config.yaml
train_examples: 26041
gain_aug_db: 6
spec_augment: true
fused_qkv: true
width: 256
residual_init: "none"
optimizer: "muon"
lr_schedule: "linear"
Rows from block 5, named by matrix and row number. Rows with one number belong to one attention dimension. Each number is 500 + 25 x the weight over its row's rms, rounded and kept within 0 to 999. All counts start at 0. Numbers have three digits each. After the name is the row's rms in percent of the matrix's.
# q: attention query, key and value (stacked) (model.blocks.5.attn.qkv.weight, 768x256, the q third), inputs 128-255
# k: attention query, key and value (stacked) (model.blocks.5.attn.qkv.weight, 768x256, the k third), inputs 128-255
q.94 077:466465522472505510484455503480501511488486540457508530486484504486482482497466522532483496532521516493500489445476523507538522471466492487463523509496538521473504496494469537492509467503485536480466486459513503500488507532510530485521499517464463472485499548492510477490525515528541516464501491516538472516493494501496464548501491503429506486535495529530473505500505479484480486508532
q.95 061:498466514532487553484469469501512521542511507488532533501485479505482501520507489494502505554521512535512497464502489496524480499470474438495471504502451516481455494526520518488505524514506507476494486469545514493536530455510501460498488511506505456482482519483500506509468562486531509482500506492493548509502492513485500505530496473504462483516492550481519466527512507485516476544525
q.96 152:485515492459459480492488424506487499524486531517466466520442468504504478533494508510482492474496539488468544440519530477513499491515525528517471469540515510492505549547493477508526482486492481467534489476529520494537458502485513429490543493515478530501495520486484524507529525500491479527525523500527514505465531508475493472560494480521525486501486466503521515531511479486489503448495
q.97 150:467541490505510521506476523570473493549479478476533484493471484502509504458523471502531502528493485506497490544492486451451508513459484491496497490474522518476512507506569483530486499492558481499457504497548519479520519493469471482485496511476528518492482460515481461483497506515540520480509486466528537502508460516554474465490494485490509478500523490483491516503502522497514484506481
q.98 140:510481432503487533487458503548531513506499497471514479509547478520540488484464493528477510479550498485527486467489550459493510486514492513473510525469547485497470494475502488506507471547515534470523537534465511501481551508501499484482495545459507531506490500522479531470510514437522498524481516518469519504565496526470525488467504491471498523531540467519515483484521490534455477513500
q.99 106:517533459523488467504471505499504540500522547509490473472463481497469501491498539448558492541455544521514495499497515510533508463477522550523524505501467501519496563479457449490482532479476518520497498511523499481479518484512559507526521497466452527483509517530519510499488492540496489456479468520502516489469493540479481501531523495496503486497485501537507494472469514480486486530521
q.100 082:514485490499481493491531509468492534498507491487515497537498487524494485486497524472524469528465470470564508498479502530512527539533504538459477492510521481494431491486474508452522478462472534486507481499457455516480523456467473511480469542507500481529528483517518505534460549492477478428491438533509479504521522506529491500505495536495491464516499523490493510560502510490503515519515
q.101 090:495496472501534459463529484483518485495489507508472488529493492496532477515518528493520484512479525515466479485503540475514486464496505500490486521499481501494512536446526496511513497473531491523503544508493501499558490519495527482477499505495470492517496542459545543500497473501516513521502496484469528495468490574473509464583519524523473522487528529540501435518512518476448518478492
q.102 062:529455529481527515500501513476472482506520524486542511474531507511467508496487507527503500515491503493515457515506514526482461525465511493488535520415500507506510455534549491496516495489467532457510534524558543493501515482512516495529495499516543454538500474426532551496502538512499530533529516495505481498513545500522513518459473524493496521474472527551492479507490506518527503544510
q.103 067:572493480497536548482535511493524499444478483494454508466504509477528507555512501511504528448519500480512476519505471469495504469525521494526492503530473502524479476478512480490496502489516494506464518511511520523501506482501497445493527492556519481510494484543510526529506534470520506517541496506495500477473536494487505459491513527523405514509499544455490495511512507476477499454502
q.104 126:527479488508505543516502494463517491504445468522493474496523532504508485485522538477470506528479477502482533494466552502507482500511528447540512511540504497508453514500448558509478466520537457498534505491489521486522485515495534532515510506461530495485489478556492477518505472499482448503483515504523513490504478498460483530434528488469519519492567509457490489492516531510557504510470
q.105 133:467521540538527439506504526487480460511505514515553545521481513520474523485547522494494453485521515493539514468536491488510538486467480520487464481514507483484511486506512530527488521524562500473543520507560498535496476501505450515483517515524500482531506499486487528488503475500505464482546495449494498513451476442500546499477456516499496501469529471466507497495549519506518475492524
q.106 122:499517530490467504541462493487472472529500459500506494480486506459528516513544487498496447490493517520491480518507435517514526505534493492465516499520477504549522517516498501479523529473506534470480477501522517517486488514529508536485543494536509460480531500496475467486519535541481484521481486493448494520447503524503510509474499479475453518504474451451461533474508521464504503455489
q.107 076:490497518518530539448469476479520552535473502509524496471508514500517518510517512516510499494492533507491466483512542548480491509483515508523566512465490483519513505527504497538519478544545503458528486533488535518501506473475503493531518486479517487515519482493502507526501464490477506492491524475509481484487490494538486506463511507490515496458474501512452495487499500522521452581517
q.108 064:499446485496506493490498498452479505521501500501416500527504498505496533495478509523521522472480489501474488514485544500482508517522526482463444493508522452482499500502480485486518548528559481502531524542487485495493518531507519529504470521527534514458508537520544530473494489478544471483460523494515490481522471497534499511529527483488517506453509476473501429506505503521499506548497
q.109 065:526485480468476497528507529499483522478519519502516487497539520505487469481492472552458553545545530492488489511467521473471490505484509477487531476507487513487569510508518482499514479520472497542494507476471521519505490493457539505475491489502494466501479550451525502523520467467520526519521500502529509505522535499524535493542457493511519532498509549525503481483496485521439560529487
q.110 076:512486523464488502518484510518491518494501480490489489499550566501464509547479500523483525494500545501475455489535529513478459489512485495493529515476514488472560504499491496473515508517449512530515447505522521524480470509519495512498524476508518466489459528500522493506525487512477531537484505517500488489479524471529508511501447456485511533481512524505493459487452515504518515505489
q.111 080:542473518478535543495545511414474524451473474501471478503511517487477510501470490505510488466518496449460484518523505524535476495506533521538524478508481482505461492512480478461521571517499511519517489518514544510483500495508495470541488457558498488485484463529498490495490501522465529529497505526516483514501511505509506502508485538542479495508455534470487511515497518483564506480520
q.112 127:546488517475481448462529480503542449526521534549503527497440510472517486517482496496541499486465502488481527525515502538496445552512488484507470487513468486494521488482509486522484478500485436530491472534518502507538493496478545484500450498539469521488490517498485537518497515550501497514481527514517480449511524499463513510500527493531493482495443540489505536487526514501510522496492
q.113 119:484506522487468515426490437541520491481498526533508514536519493541465509448496502515529511491457513520453528485529481472535507492519538469497470467484512470508497504480485494474499507479525475480497487471485545522532516480524514461502515480451518506524496503480547504513577534524475518475517512510509493497514494511466499530519451512553511478504473523490531523503496488456480495470493
q.114 139:504503517505513479527520576521483543515475445481545480498488478447499490498519472490461466503494480526494508517519482508496540513492491472495532509478514521523498488497486520529465496476499520509516501539480455489497526514540491476494526460488537495502496490485469483506486454487488520456473525506454494506495454458516522532464511500509453467517488516551484512486482524473533491519486
q.115 106:512495485509493540489509501477531485471496491471519532502522507472484504500505508530474506524497471559494518467498471558523502467492470519495499497516518514483504467500477460499529469479522514497482483503504457512484475488461481556484512515489515527543523513495473527505537492496529515458494472521473505460502480518487497524520503525510499530527516521488503471522487468554469472491518
q.116 086:457504541529521571481506512477528539501503516459513561468527478483504494535493486521466510463499500489490461509517470524496489504487497528522574517444483521493485460528548546510487510558490500511523472512563508522442484508479457474540468487510463473485496473511483487506522486517465528528504497520510518508509511479495483477506490491495478456501492526476466529486521478530550524511488
q.117 083:518487544460506418508515529451482476490476484498541503533555525481494486488506473484441540471521495480490529478485507489489472507528470463502494490507511486514537513479508533471502478503468498495486512471472473493489510501523524532482532516487514488522497551490526457482482477487508522473491502551483515481494492544551570478532478518486501525537498505518478546527487481506467523520526
q.118 079:522488450507497500530475511511495469505526519520473518497500520539490537465456459478459535547542467509511506497458495472478512467485497490497484512529481495535516543519468456508485546505483506499488513499442484505501517503523537507535469511505496528458496511522509482497457507484532477511506488484504494522518493469537493501503547486491549482496506496497510472506486494526508503500512
q.119 060:527526482456528484467497501514519447503477432501490527488556486496539483470508475532475512485522534485514479485494494439458505492491510470492523507525509501533518565485507515491463478485451506501489527500456468478465482484517506495490491480506476527488489538510543526469471538470508490527537488529506519531519494492519545519491484459486472509504498494497509524503488496483466483503477
q.120 122:460518546517527511513475505529508480480537517478554496521500503503456438521472520493518518483484446505473516537523501483498480569453467507541458483506479518521515488486511522476531512525502421521495528491495477486505504482535463528527486491503492528506501460476476510480507478493533459533506522482479490486503512434505443492489514479503488562478531447531543546518542466511489463521489
q.121 137:453519468514498488513546518503498537490544517525478485476483502473544516541531539494543513491498514498523518536480486528495498532541471499480491489492518542453500431488545491550479510506466526507484496455524498458461503508465463527541513512501511481517522482494484479476477515489482474485492479501488454478496536518464486492442534493519523494503476485542481506518444487453512507490502
q.122 117:487523487503465493505535514469504476453523457495468508494531451499498510497456500472552533517522509504533497542445471569504507507490494510499473483497486474454483521484474530476516467498454535537439512454473465492506490491516501479516490482522490485468514479514510444527477532508523527497469503511532492564498487506483488512514515485466511469523485519507542507485465489500487527439504
q.123 077:512520508493495517477495482516466454491493513473549482430525484517476489535497482503501509477513474524543485489518491492512518475514502479458519537510504525513467478487509527447505505495468560448483530493505505536511472449503494570451482501530508491463510480530482509513488516455521500513505511449508460531519521482500478531501498545486491511564516504484530479476505500507482503481469
q.124 083:480498523507527501496537468486512511453520524477465520482457519528498513516519497488503469508482465466493509499529439471511498485543537540491517554486466533514460470502490491454492511479516497532500482505517457490487507565524474508488469526494438439517490502507455473497489507466445496519496445505481498475504530531499460488516513522473492493535513487482513504501509471516489504488486
q.125 088:496470476532518414507473484562490492525534554497456515518510510487506486504483507471483511533522516529493483508485520459469494459468480492483466534512493449514519534468475518533457472481513482524503506495499490482527500520530535502465480519450471532482508548480541501479487448497498501509503474480512520519536485520495489463571516483473522509465517450524484463477493497495503519525514
q.126 082:525499500540499546528485533473510525500476468529505512512496514539495527485499469515489496480552469425520478508491484474564511483478479513520504486504478532531443483559521509483510524509464488470471485511478499490495485501473495474533475491514510540493517468530501488526448502504514531503498528486492519506519476460509558510462493529544478501492478520477482533509489449545518480513551
q.127 079:484473501488503547502488465544481526521514554483488479469492524546479515475478497504478487571486516502537472498529512523504504454514514541511536529484522500475510483523482461488505455475490525525506459467507497518504509490484477539488467484481491476500486502467509513528503483519457512512527497474522518531507504491518425521529514506494565475489473462569481433458489530514494520528521
q.128 100:498518477506489454449515502541495506498526537500508504536488467507488567451513525521477512546497496534503483505474514476472504465519470493481531501472546472521498463462499487500509541520502513452486540511507474476521503517493518518521471524456484486516534494494554524492474507492479548522499485446478518499476533527510463416542482487445485546528474551492486502482503520516480493505484
q.129 127:484557429512467531469478482492525473490495491469523483506515478518506531496477516490455491499528520505504526578479503480488484527525508453471527496495503506511513522514469478464492514489487486546509466498483536533526538547514546509446508471518533477492499499502483487517505519470514544484506476478476491494481518565504527493461470470516466511506538493514525448489480498474499515479505
q.130 124:531470536508487506544500508523484465482517515509486489500529521502481444521529509533581479497495500523510488487528490455487504515502522479471481535472511509470495502497502499543483550460519513501487531533446536489509529492483474498503488492483540502529488491497488477514528471477495458478501487535500516516556509497467498498440491526515499488476490490544494497548454471548517462499506
q.131 111:481459567496502499536521511527511444498480524495485502507534497514486516503541473498528528491498521525535491521506491503487493526470513493488463494457502484529485532538531487457477510454523449504559469479523505526450510483514455489476517559542505471523513462530456509530507494510463475464542514504502467490532483530483493484487493518494469494488466530524475526504484505530486488522507
q.132 104:459457475544525526484509482536474484505510497500528556536539526532466513526519497535484499491449541480504496507526495534522517519536482510503494480504429481537467471475491509522481510490461487522490502512537481501483505441487474478507484529527492477492495514484491517483520512527514514465468473527511501491513531438515483483481492466506529468520488474479495493513558518530513489467464
q.133 083:521520535500499472462507497478485515524477504499523515523510476528484484507527446526493459535469485538495507442499446522499525491456514539525477472522540514510483498525471492526528525533482483479567525422499472515470505495486500468505547498464511488496528514496470504510491553511484474482529529474503509500501487506464542492492497533490487517526525545490528534523496503495517460506517
q.134 075:500493533495525485495515506497422481502489498479529502506514515481514451480475511522507484499515500471512488496519518502531507509482511493470511544476537505483491504443490496442461477515489513522515474465481493497522514525499520473502487515488478493484506461484522506523539531484493447540513509515470520518499496505490468523503536539526499513427503514522534512533518455497511530490456
q.135 055:497462491502546455509557501494538555474477445482512539483470486500501534506495493527507476485513493480468484503473474532505510482500491465526516473496487472504465501441467516514482488538488502494467480502469503473530538472489497520503478476474499501483476524468516521478481492529503520541500506506518508453522544507536509435482546505480524454505523512496550494513533488487521556530514
q.136 129:496484483476469484485481524506513481505473505500453517487495479497478518512448498451475515500465445521470490518475512457523477454504474514539501504513495518504520475496497481517512498516489495518512484515533507515489503455453454492507487468511521549459480478522519537485466525489518535459514522530521506519506488496546475507497507538541549476513497524515509473479529453488498511528520
q.137 124:445473496493490489533482540484475501439491507503500506493524511504483461478505531502443488524547527510474510477497504506481525482490490509505511478544521524495505509504455521477557558495499504503490514466459491517494478491508508514485494502496503484496456545517482486481470513488518514510475520521509465535488505522493514532546501488494497479548460483459479506460481488481524538465462
q.138 121:499525515492497522459486490528504522526498519529486452502487541454543539473475510440531498477430508471512505489519516523487524494545495519514508481449499517511513494479502479538461511490485515456517509472472527531514473535518508487530544500559493495509510485519522503508544491475524501508480519507500492500426487476495484554533508489477523506511500507469494512441492536511478512492506
q.139 096:516507478488487539442525493458497497515516503538528499492495478506506504484499475533478491523528510537482494508565446487500496475537516527526463463483516521501513535510536498526529518462537463496499481476502449518467476463531481515459528494515512469503530486520492509538500443497502498527495545523512534515557507523514535467490515486502496563526534501518521522494462520462447481457524
q.140 078:500482514480500494475485490499497539506494480517495513520454507529498481552531442501510450503497507547477528485500486520504511499515535483525473484513500480492525487508419505531529486531489474485523506464525494479522496525501486543501523457469524492466563531479511437523468492504503479494531492482502488464484491483509507511466522499481508516525523535522492477519506486493543481538534
q.141 079:507565505489515502508470500439505509503486547482507508522495488534489482516499470521478465503478512482526505483480483502513490471477507512476500520519514532519477480502495477527534528541475494482517502509502507481499487529484485478487519463485504490510505471511473516516432523500531467525522513482498506491423509480528498512528502508470509517475482481445477532498497501500483451497535
q.142 048:503550478515503519553525452462568511499505504493488492470499457505481518497462480545473515485493514506565517491446494497443487495479522488523516482530451458456477483525536483514488496547525488502490509493507505500523492516465483503541509483494496490516501533482500518475483533493471485534493536454556481456478487430514515512520488499478514496504530470480516521524519533508504518484480
q.143 075:502485466503485506514479472555497486497557435507505524508500483510463507537504484504451509520526506495506527537501530516481489468527482474516457498492473483497466532488508523515476534480509497483471505510524480481463500492521500506555518496507502491456503509445505502489511481516481502494501515494517522489502490553510504483498454469476495511512580461517480483514504533469543512428514
q.144 140:461518469508495479455527538481530499446495484552502472501519521521517488492513542504502499506477486481491501488518478511504501507469505507515513530531488506454487484507534502505494478457476496486533518535548508496488477537487500508517448456492511542508476493494509473504545455538536444495518503465495484520479468489480505528480484564495511499517516521484527507545520515530464485503519
q.145 126:553471528483492472518513492460501558511509523502489481530495541503534505503503516500538537524471499502471473523486525507517496499527497538487516484529484526489521473530484509481466456538468525441500514529516479497506478490470507502488501531486483509512461452466544504498497516486460520519520497482463499524511476502484522485561506525506472517452481544532527490466493464511489461521459
k.94 097:504552461519495544523527498490449503490494519487477462503482455506543507503528507510519483515532524502509504494486472515541490493519508500504491541499503519469524508493497508479521476516527487510450456459548536480501473498515521512515507533476496449477505519497480501491531509458522469465499487519464526483446517538528471453528511510514581529510472536517492470469498495521457462543550
k.95 065:486491505526495503504514485456495504479504478477536508492464424503515512535538542502489513491512510460497480485496478486482497512491479499501500503487450468516523524484471504508516507516492456479483481516490480490498522509519481501499502487460497498530451522488491508504495488487506517487502510537526514520508490505509513494524496469482511541541483522479476526482525518497481494527528
k.96 141:460512463489491511504490497557523506491522430503474492487498514485492481477473509494493508517488493490516470526527495546443478499508478473509502488531513458498471517534537493516496572486523497502505481514463515493525480492488473538525434490519496474493526450520495500488534537501534488471495505493492511505493472474507516517461512499441457501508490471478484506537479541506482537491455
k.97 125:505517495519533515500443530487505491466499486458526407461509505492473482497497519505534497520514502486512567497493471512495457504524516527511558485522494540499482518500470534481451505504501488538492492517525550506501544536525479495499507547467516483519526508510440504479505523515538505482528485488504502487534523497448493511449503490505507534521508452527493486554499496466497498528518
k.98 125:487528482508539512497541515480424498489482520500530536464529497476499531483524509487520513510504521525497533528522503548482509506476490496473584501489475534510502490529525542516514523508510541532496503501499502511499479497462477493509551511514515540484513476459466450462465485521491518514508505489512450421514414471520464488510504497527518469498516517526485529507496486468486486486516
k.99 104:493481500469505525450497499473448448489523519534482537497485509536500485499485473490517487483485509509434482493490482491474473547549476477505489476488531474477507501496481528454483501491501524497511510512479485505494483502483520527457510499503512460499535464479514507496506492543464482500475490537499490496531498511481494494530524494525478535555511497454490509487489498580485488494472
k.100 089:541492510499488542485468500510469484499430511536490482514443513550520490492504516486507547514530513525485487443507505504482525463535514488511470504446537480528476553496481516535517482533557468507460490517574479467482493532513516534461469520516532523477564520504473505507511519502532505504463480509501514487502462538504483470543528504494540479499500516536505479498464521504493465487506
k.101 101:500496520509542481490480511464497541461527514533444453484539516498498496472526495475455511484512463491507455553488422538470482511506460501486526485567452458524520521500518486469515509492499528509514515521465481532507487494506461527507530446533473488495493507493525521508454501496463470455492498473480479497519488491522491525494521482524451504518486511493517534528509482525476481510471
k.102 065:494481514506492493502524501462566540474471514537509484494466502512517475475486583542466516476527457474461501459454518476520481452488540520482464476509517512494483498503508498467500507467500520502508475497481531490499528498528523491503427489478481506508500552536500503528450485501482486522519494490514485505472528487517550495513512528466509484506499482507522470474533482533489462541495
k.103 077:474493471516493481512483496508481503468479490518484489486458490527489541491513506498541516489471501485526506510479457472517522518484525562493506517491526510506502490543509534477478531480503451491536491500453509511488519473535491508528472478492474498513506493525504549483478543442483483483491540470517506547541483520487476535513510498495485506487530449495457516504486455480556533521504
k.104 115:487506546516504488521511477532504482526514450465506489529499483483503524505487512494480500531542487454547516506491499510546490484483476506486494485509542453491552482512478522480494499497536471532515457452493538486534498507527493511480471484534519477522546521499493491507484478505495516510513461526466481543516513501517515498528548521479496507481498513467474479494501548496561520547536
k.105 125:476504491498494517511478495489500477512517454459513515520481472555527538503490485512465509472473502499509553495478486494512483496495510466490496505491483489516488534496474463478519506513507507510508513508504540474509502493507480518495520509510504521543504439545536527522526530464512478506542549491529522522465532536475479518491477520457524497513523503518511482486488512488484481551502
k.106 111:514476479461443483513494439505503429507503514468536520532520521511489492488497489499518496498500471488492494509533514431510501491521544529486488493493546499517520509483479511469505454496501519479517509505507503520490497458443511522503550516518518530488520489515486472478501509552463497515517489515487473459535524466514557479485454495543523517508509478518512472540503506497513479514489
k.107 077:502495519509476552510511545449521515514548501498512470510550528509489473506527525499449480506502483485490515463479506469494502485501494501448498521523458436500496489450487490521510513531492499516465497467515491502486499527473480508455486516479490480489446579524548483473542473516512495506526483532500504500511486501537491518471527495534488560541525508524504429490510543491479495501465
k.108 077:511529501474514494521508483522511506483461545511500481493498542529453475498500475531475491488485514481494473545503473494500533502533492484492480495488515475509507572492534527499529448511532494484490485509516486507508467536493493510497466508558516515453526538461497520498496473519506482479483476473549521473533491530538476441484504512534501529503501511494529542509492519512516467507430
k.109 074:477462528522508483525530480504489519474518507519484502482469503522532477494514478550502487459510471511514480537491458533509489482451496561510467494497487499499502479530487495516493549476462494502534533512493486512492489485514453506550497489473453512465486450523548504524498457500463497469519501466468526517522522529482478515495478522455474520453502531480454519489518441504559529478510
k.110 081:509500519528501456534563520501510530482543513487503516452499517460533494488528509487479467513516505537500467520495503516511510470464523465475475503516449499469475455477452503510511519476481509493496520502451468534502524441508477461524521487502473521527475526510534499526471476481506478519521474490489507511485543503487531509512491488451480467486486524480497482477551502517486530495536
k.111 085:533497452493473480510503492497491470483476532454491508522494476459509493526514507506497519503489525495454496483477533484500543476512548491505497514474470531497452492492529544534510467478510486492521546506462457527477512477501562434487500518502481514528454493488522524512503502538528479495509540501514495544531512498449503491504549513496508496472494443494478497481541520496516474521514
k.112 148:532504518491498522467508481484504516539493530532467549485433509514530510514529508463493536492498508544479459500534507529477495535478506514498528466483482510505536506480519481501510466537487505490466497508514544494508478518470517485545557489513477554481494489461529469523468509477488504537462520502526480463492499521479497515522513513564506463492505522500562487478515459496503519471481
k.113 124:505488476503551491525476506507478454529493498487522527507514494510482521529466496514548514498466495507491557494523499472476525481515536508505476515482480498491489496505436513520481466497486511552530476480490495518515518468550548468450508519486482499505470516459493512460526501460521540484474528480505493485460506535460464515508487461530486502532508513513532516527503498497470502492534
k.114 150:484499464496478509496480481525497521475540458478497481501546504470467453481474486521498484498475516474537486485534493515531501456446502462503522497496506528492478517509502510494523533468496519476531463490539495463488521512526493531456493492472496478501506490541470498556498485489541478490498513498493542560445503510481453488477476506427517482498507488470439514485512522557498530548506
k.115 109:486516508507514520482518529483490513505536519483505552513490530475519494509482529493450505484503518479525490437480506510471509518475464491467507501456556492502534469467484459524538529503500466450483525469513494507539549517483468521507483461511471507497522563533520501510532466519499531549547457468486525507537476504499501488525519571533533477508484553529506478487453478517467469492518
k.116 094:509491487519487490502488559507518486500490489462506505500512485517516499528475539492498518482484553499479515468465535452488505493490529505468454537479427541482485478470507481495484506552475469481504551490508473483496537514502517505512487515462509497531465533544489491502538497463501515564498517527504521530495549525524489522540471491514499496487512496538464492467475490489491454512486
k.117 083:504473481489506521493510483457457474499519493520510518507485522469525497460515444481490457486519470488512480512527524497521515492469505499463509475520517499516442528544482512488511522493494510491486511518508484484508489503476497508505572471486537512504489490510509519521471481518480499495521487498460542503509494510542494509474535528476525507462478535482494555523467492488492543493495
k.118 083:495556515487467489547519504514517542513486529527508476513488489473455468508518466517569450505543465510494494542506497501533472551523502505525525536498522469494513468499515490494480501459488517498465511489488497508473498510488503464527459512518494480444479472495522491497486557506480527434477464443525478485506493504523523485479434525506540516524493475553538463525538486526485520475488
k.119 062:453520494483486503483495500506484532518500490536476482483489472508488533495513472523537479522507552537534460518522476444553462495454499525504515483507530508534511495519504487478476544510451548492480498505451528458559494497527496506516513496459464505494535483499473487506492475542485501453485548506502518491470512520520500472501532503459521511513501529481466514486515477441492490508468
k.120 115:506484523522544474485510524483553528529524481468482463533531500542506513527499516492462490515488565461516515489473509489517535489527476508514477524529505525479525486490497452534497469510532513467487471461505495491501468470509528505467477524459512481505438561487550469485495453493481485531520546537529506538515517467486512527543488493483511464500502523436505520445517511516526485467518
k.121 112:491487516490469469540492503533518520524496506479523485528504492449480532481476484462498496546504471525479482547497540535516504512522496529509486514487494539462516472496530486499494474488475433459523502501476482479512529502471491463505543483528511506486494462503463486482515488527518528512506527566461519490494502460500540506495507473525457522455504484479513537478508500458538519483476
k.122 129:533501514516526527480509488535515456538482516481480530490470449496482485516476483557530505476491511507522497468512517501525535486509494482522450496487534499503505494492538445517471490496491512512509501521513504512469460503518563475518466516523514474538503481480480558499486532474517518507471494486528479478481499453497523489484467486513495481495460476461491525492464483468509475464533
k.123 081:504476476466466490469511466478493513483441509540530508530491487482531527495534528523521502516515485516517506490499533493487538505465499505544481476515521516495537510512483499516493474493509518513516452502495506495468512496502462506487455510468517523537556515524473516512520486471504468515511500528469510538479482503454542473548482481504563478484491516550488475509535489527490525504517
k.124 086:481496489530479509467468545535483512492492528490497486488536468474495505548532525443513559470520536538484456470496539488510503522552467500539502537479471539549481513510487471503479461536459472499467545489534451490492521524473518467501554494510505522487491528485511518495526517486506509481472489505487472502512514508547515493487519473557489518490528510570528486488482518485482497473512
k.125 093:468509511470518476506515504481498536488469517585462494486506519515480507460529460474501464538504470511482494534480450520505474557532472492514545467527502469505505500498508522445493528478516529503491490551507466509500481502491486504497522487515528473476492468467487496520453509506466506457475436489486497450483504528529497497466480453497468530505491510503527528538481466527480540492474
k.126 086:570504472489488510526512508521504478504455496490505481559540474499504476507471483486520467490537528491494549518527544467487483503502539472504467547491492466505479494494543526551521463539503471545505534517511510546504492515500537455485489519483502520488466496475500496484508520492518486493522478495536464508490504493523489484498479513501500496529505462503529465530500537474518462484476
k.127 080:503464564530468445514518496482524555466507546526519509492500496490522518512522488517503492466478468498504491489436492510471476511475470518527472504520477503498527459489499504484533515480478500495471493470502469501472477506500489514513468502491501450470463533507522458502545478526454522496481511517484497491479494469488533501472492493483468516483504545503498458462539502519481505489567
k.128 103:516455462505512537503505500561494513483482477459536493464482492525481488473476467496510525550491503536490500516517538483510488501489509480541519478500473517480526513503526486513506472526525497508504524545494488485525501516481542553529487497518538474537471473482457522471539487483471491476486456530503505469460468480485507509462534507554473520523484509530466469497452502506511515520496
k.129 118:509471533499469520517513522483555492505485512530520507481519482476479489539484498491492498519534503506486397487510486501496488509478479508528462518522526514480487479473541507485503490515513497508467489496524449516451493491506501517461496511521511467523500493527494455556538433514464500503501481473464475495480528499509521456485528491509502531517485474495505480527523484547478453511519
k.130 127:496507506484521461529512497478518502430478469479453498515525519474491415499513507523529470500517506502560516491538449504481527516528492524489482496487536487499480436522523517510519497528471505518488468489487484511449469514522542516552473513487510514483558524526454495507518494488502475481483515482483475463492528481534516499494502460523521491520475511518485503543485478483525529448515
k.131 104:489529509507462498462506519492510520513566508465529502495526472554465515486503477528471476451496473462487511481500548506499507500458524539467516481506523489510480529475519518529463493494502512455541513460545532502475463498504507496460552514507531544509467508488554512485489497530506476520532483491521519532501498519497506472504489501476533533492491507468514522516552470480513492457471
k.132 093:479481478497537490522511479498534517551497529508486526510515506477499550531485520472467518530498487465473481491454499522457522502492523485456531490528487516510488501535512539503527520526500504423529540483462507509537502514503473449467480488486520500467523483503540509485478500477524514512523520488477524518471485495510530518509498505455475514477545547455522476530507484507486463507452
k.133 086:470487525500485485472505480456520484513527483529457460506529482529491507490482463489466470505505481517537491458481454513505478496498508482501509492491491473516501512543471534494496514492500482491487532503493510462460540514497514516504494533495496503525533488479503489569495500550483484534473489498521478511501523486461506489520472501482529498477481524476538480470567516506525508459509
k.134 076:471520485486483526529531535506541510489486503450490515494477501528502506494543535495500488486481495508516509521436520490464477498519460493499483472499537502504486514477471506486497492498527506492468491522491486473501494548487559509495507516496446528463501501476459520456481523530482487472499466517535487460510534549468492537483509530463513508515490487508498479503531531523492519522539
k.135 069:496523486485536520498478512521479471508488526535506495469465521442567509506495512538535505503500501454495498493468500519499528502464434457515565486511510525485488516495518478526516519533528509479499536537498523464518470513467469448518460520461521556516515528503489473521513510549526495479512504514504506502505488463493492498513442472507517498512472454475503494487496529477486466484531
k.136 127:494539491484504497489536524491475509498488520512474504514483511515488479489492526485501530524519501522452511499488537460513484553490459531485495540532530532447543487537527477511455509475472506536524528473515484506507498494508438542483483506532526503508476468521509500510516460480464500515522501487518531512511501452547466487532548541521503503474494462499444548516460521469547517535492
k.137 113:517499494491525531476532484528473491494542481504497521483492499470488509534487448481497525483494525525543512535475518485483483502499509496473516520547484454506512448498508531542487496519522463522530473487508430496473506500527459536519487465515508507471491496469510537511491535486485508515503490470476537481507515534495468532497533431522487495456542481552469490487461518494508531478484
k.138 114:513525477530489513495492469499545547483480505474469447534447550471481504509505493508495456482488502507478535535517520496504514475529486489515467494487553536519522542460510532501458484484509478530530451534500543507505535499542492490500507432548475496499477479485509502473541456465476464500489525472495502502514516483511481482541538505535515495496472498537479481480488434488469511541502
k.139 103:472465515511505477463510556483537501483478449521465460521521490519492481500502501491525551496472518529483495527519467494506539497538511536507455517479540494501502537509488501450478476499507526516501492495497454543514518438525508520483558492550511505509499509513481537495509467511502469528488504514518536493463500536474504527497513560506469531469499486500467512495531497522500489493470
k.140 078:514503504533517499508495526487470503492484479490452528463525488517504513472503474478504490517494530514492532466535442521494519509520512490513502521505498518505529493552454487461510480460512473554470494514487507466458489504501520476452510491522456489523558470488493514561512533504508475565472501486519451525467544506479494511480478528459495461495477494476526470513510506518495520472504
k.141 083:527475514511471481477500442511443505514484467528489478497536509499502532514462501491470470517520496537525503462481471482546482516492545464534482486486481433522488486505458519481486507447460456493478532525496508486444514484508483481523546476492485484525491514506516510496500524531501483522515541507480469543507500494506493495460467510548496520476553490478528492444540515482525484544500
k.142 058:480531512540512494493473541477459483504519523556510474469517533500530521475462513480529504542489491464500490464503487504501517540497485489514519508462449504506484520521476496508512476513499491472505519482476552499489492510478480435524467507476482527512485523491550505503504583477531512460509479510484480504519493500470478522498469479506505494481539491455521545501509537467476510507529
k.143 078:516480518521514464511493535489477479524489489515497498503553480512532516496467513488518536523485512484480520507528491473484537517465540511524472499485512511510503485494480468529520455534511529534513466454539515484538489495462509481491459516491496481512503525500526509565503520471522502507473486537528526521416477528503478532506500488437508488530495535522523535497471492512497515510505
k.144 137:539528505510499504501488516483521517553492465487508488522512493525443510489523479493487506472509500521528489536513510492531507502556488506506467454507445470531469455487439524502512539536470478492502456500487484507495496455562547481489503493495472463503521483510466530461453516495500529483505532524448507492493496485494526487456478417493488520519503496543511538477511574474561498461482
k.145 129:497440532456526491496552492481506508487500480458509491536509491575460526496484494499483507486506509512510540532521487501518473496455534462506500496512499514510498493509467493468480547469497494501498499464478536504474496514532500550468469492478473484506525490513475503489489486510497502514478499528470508499518513520478523503468487502470510508529539516490556503550481457529553476484471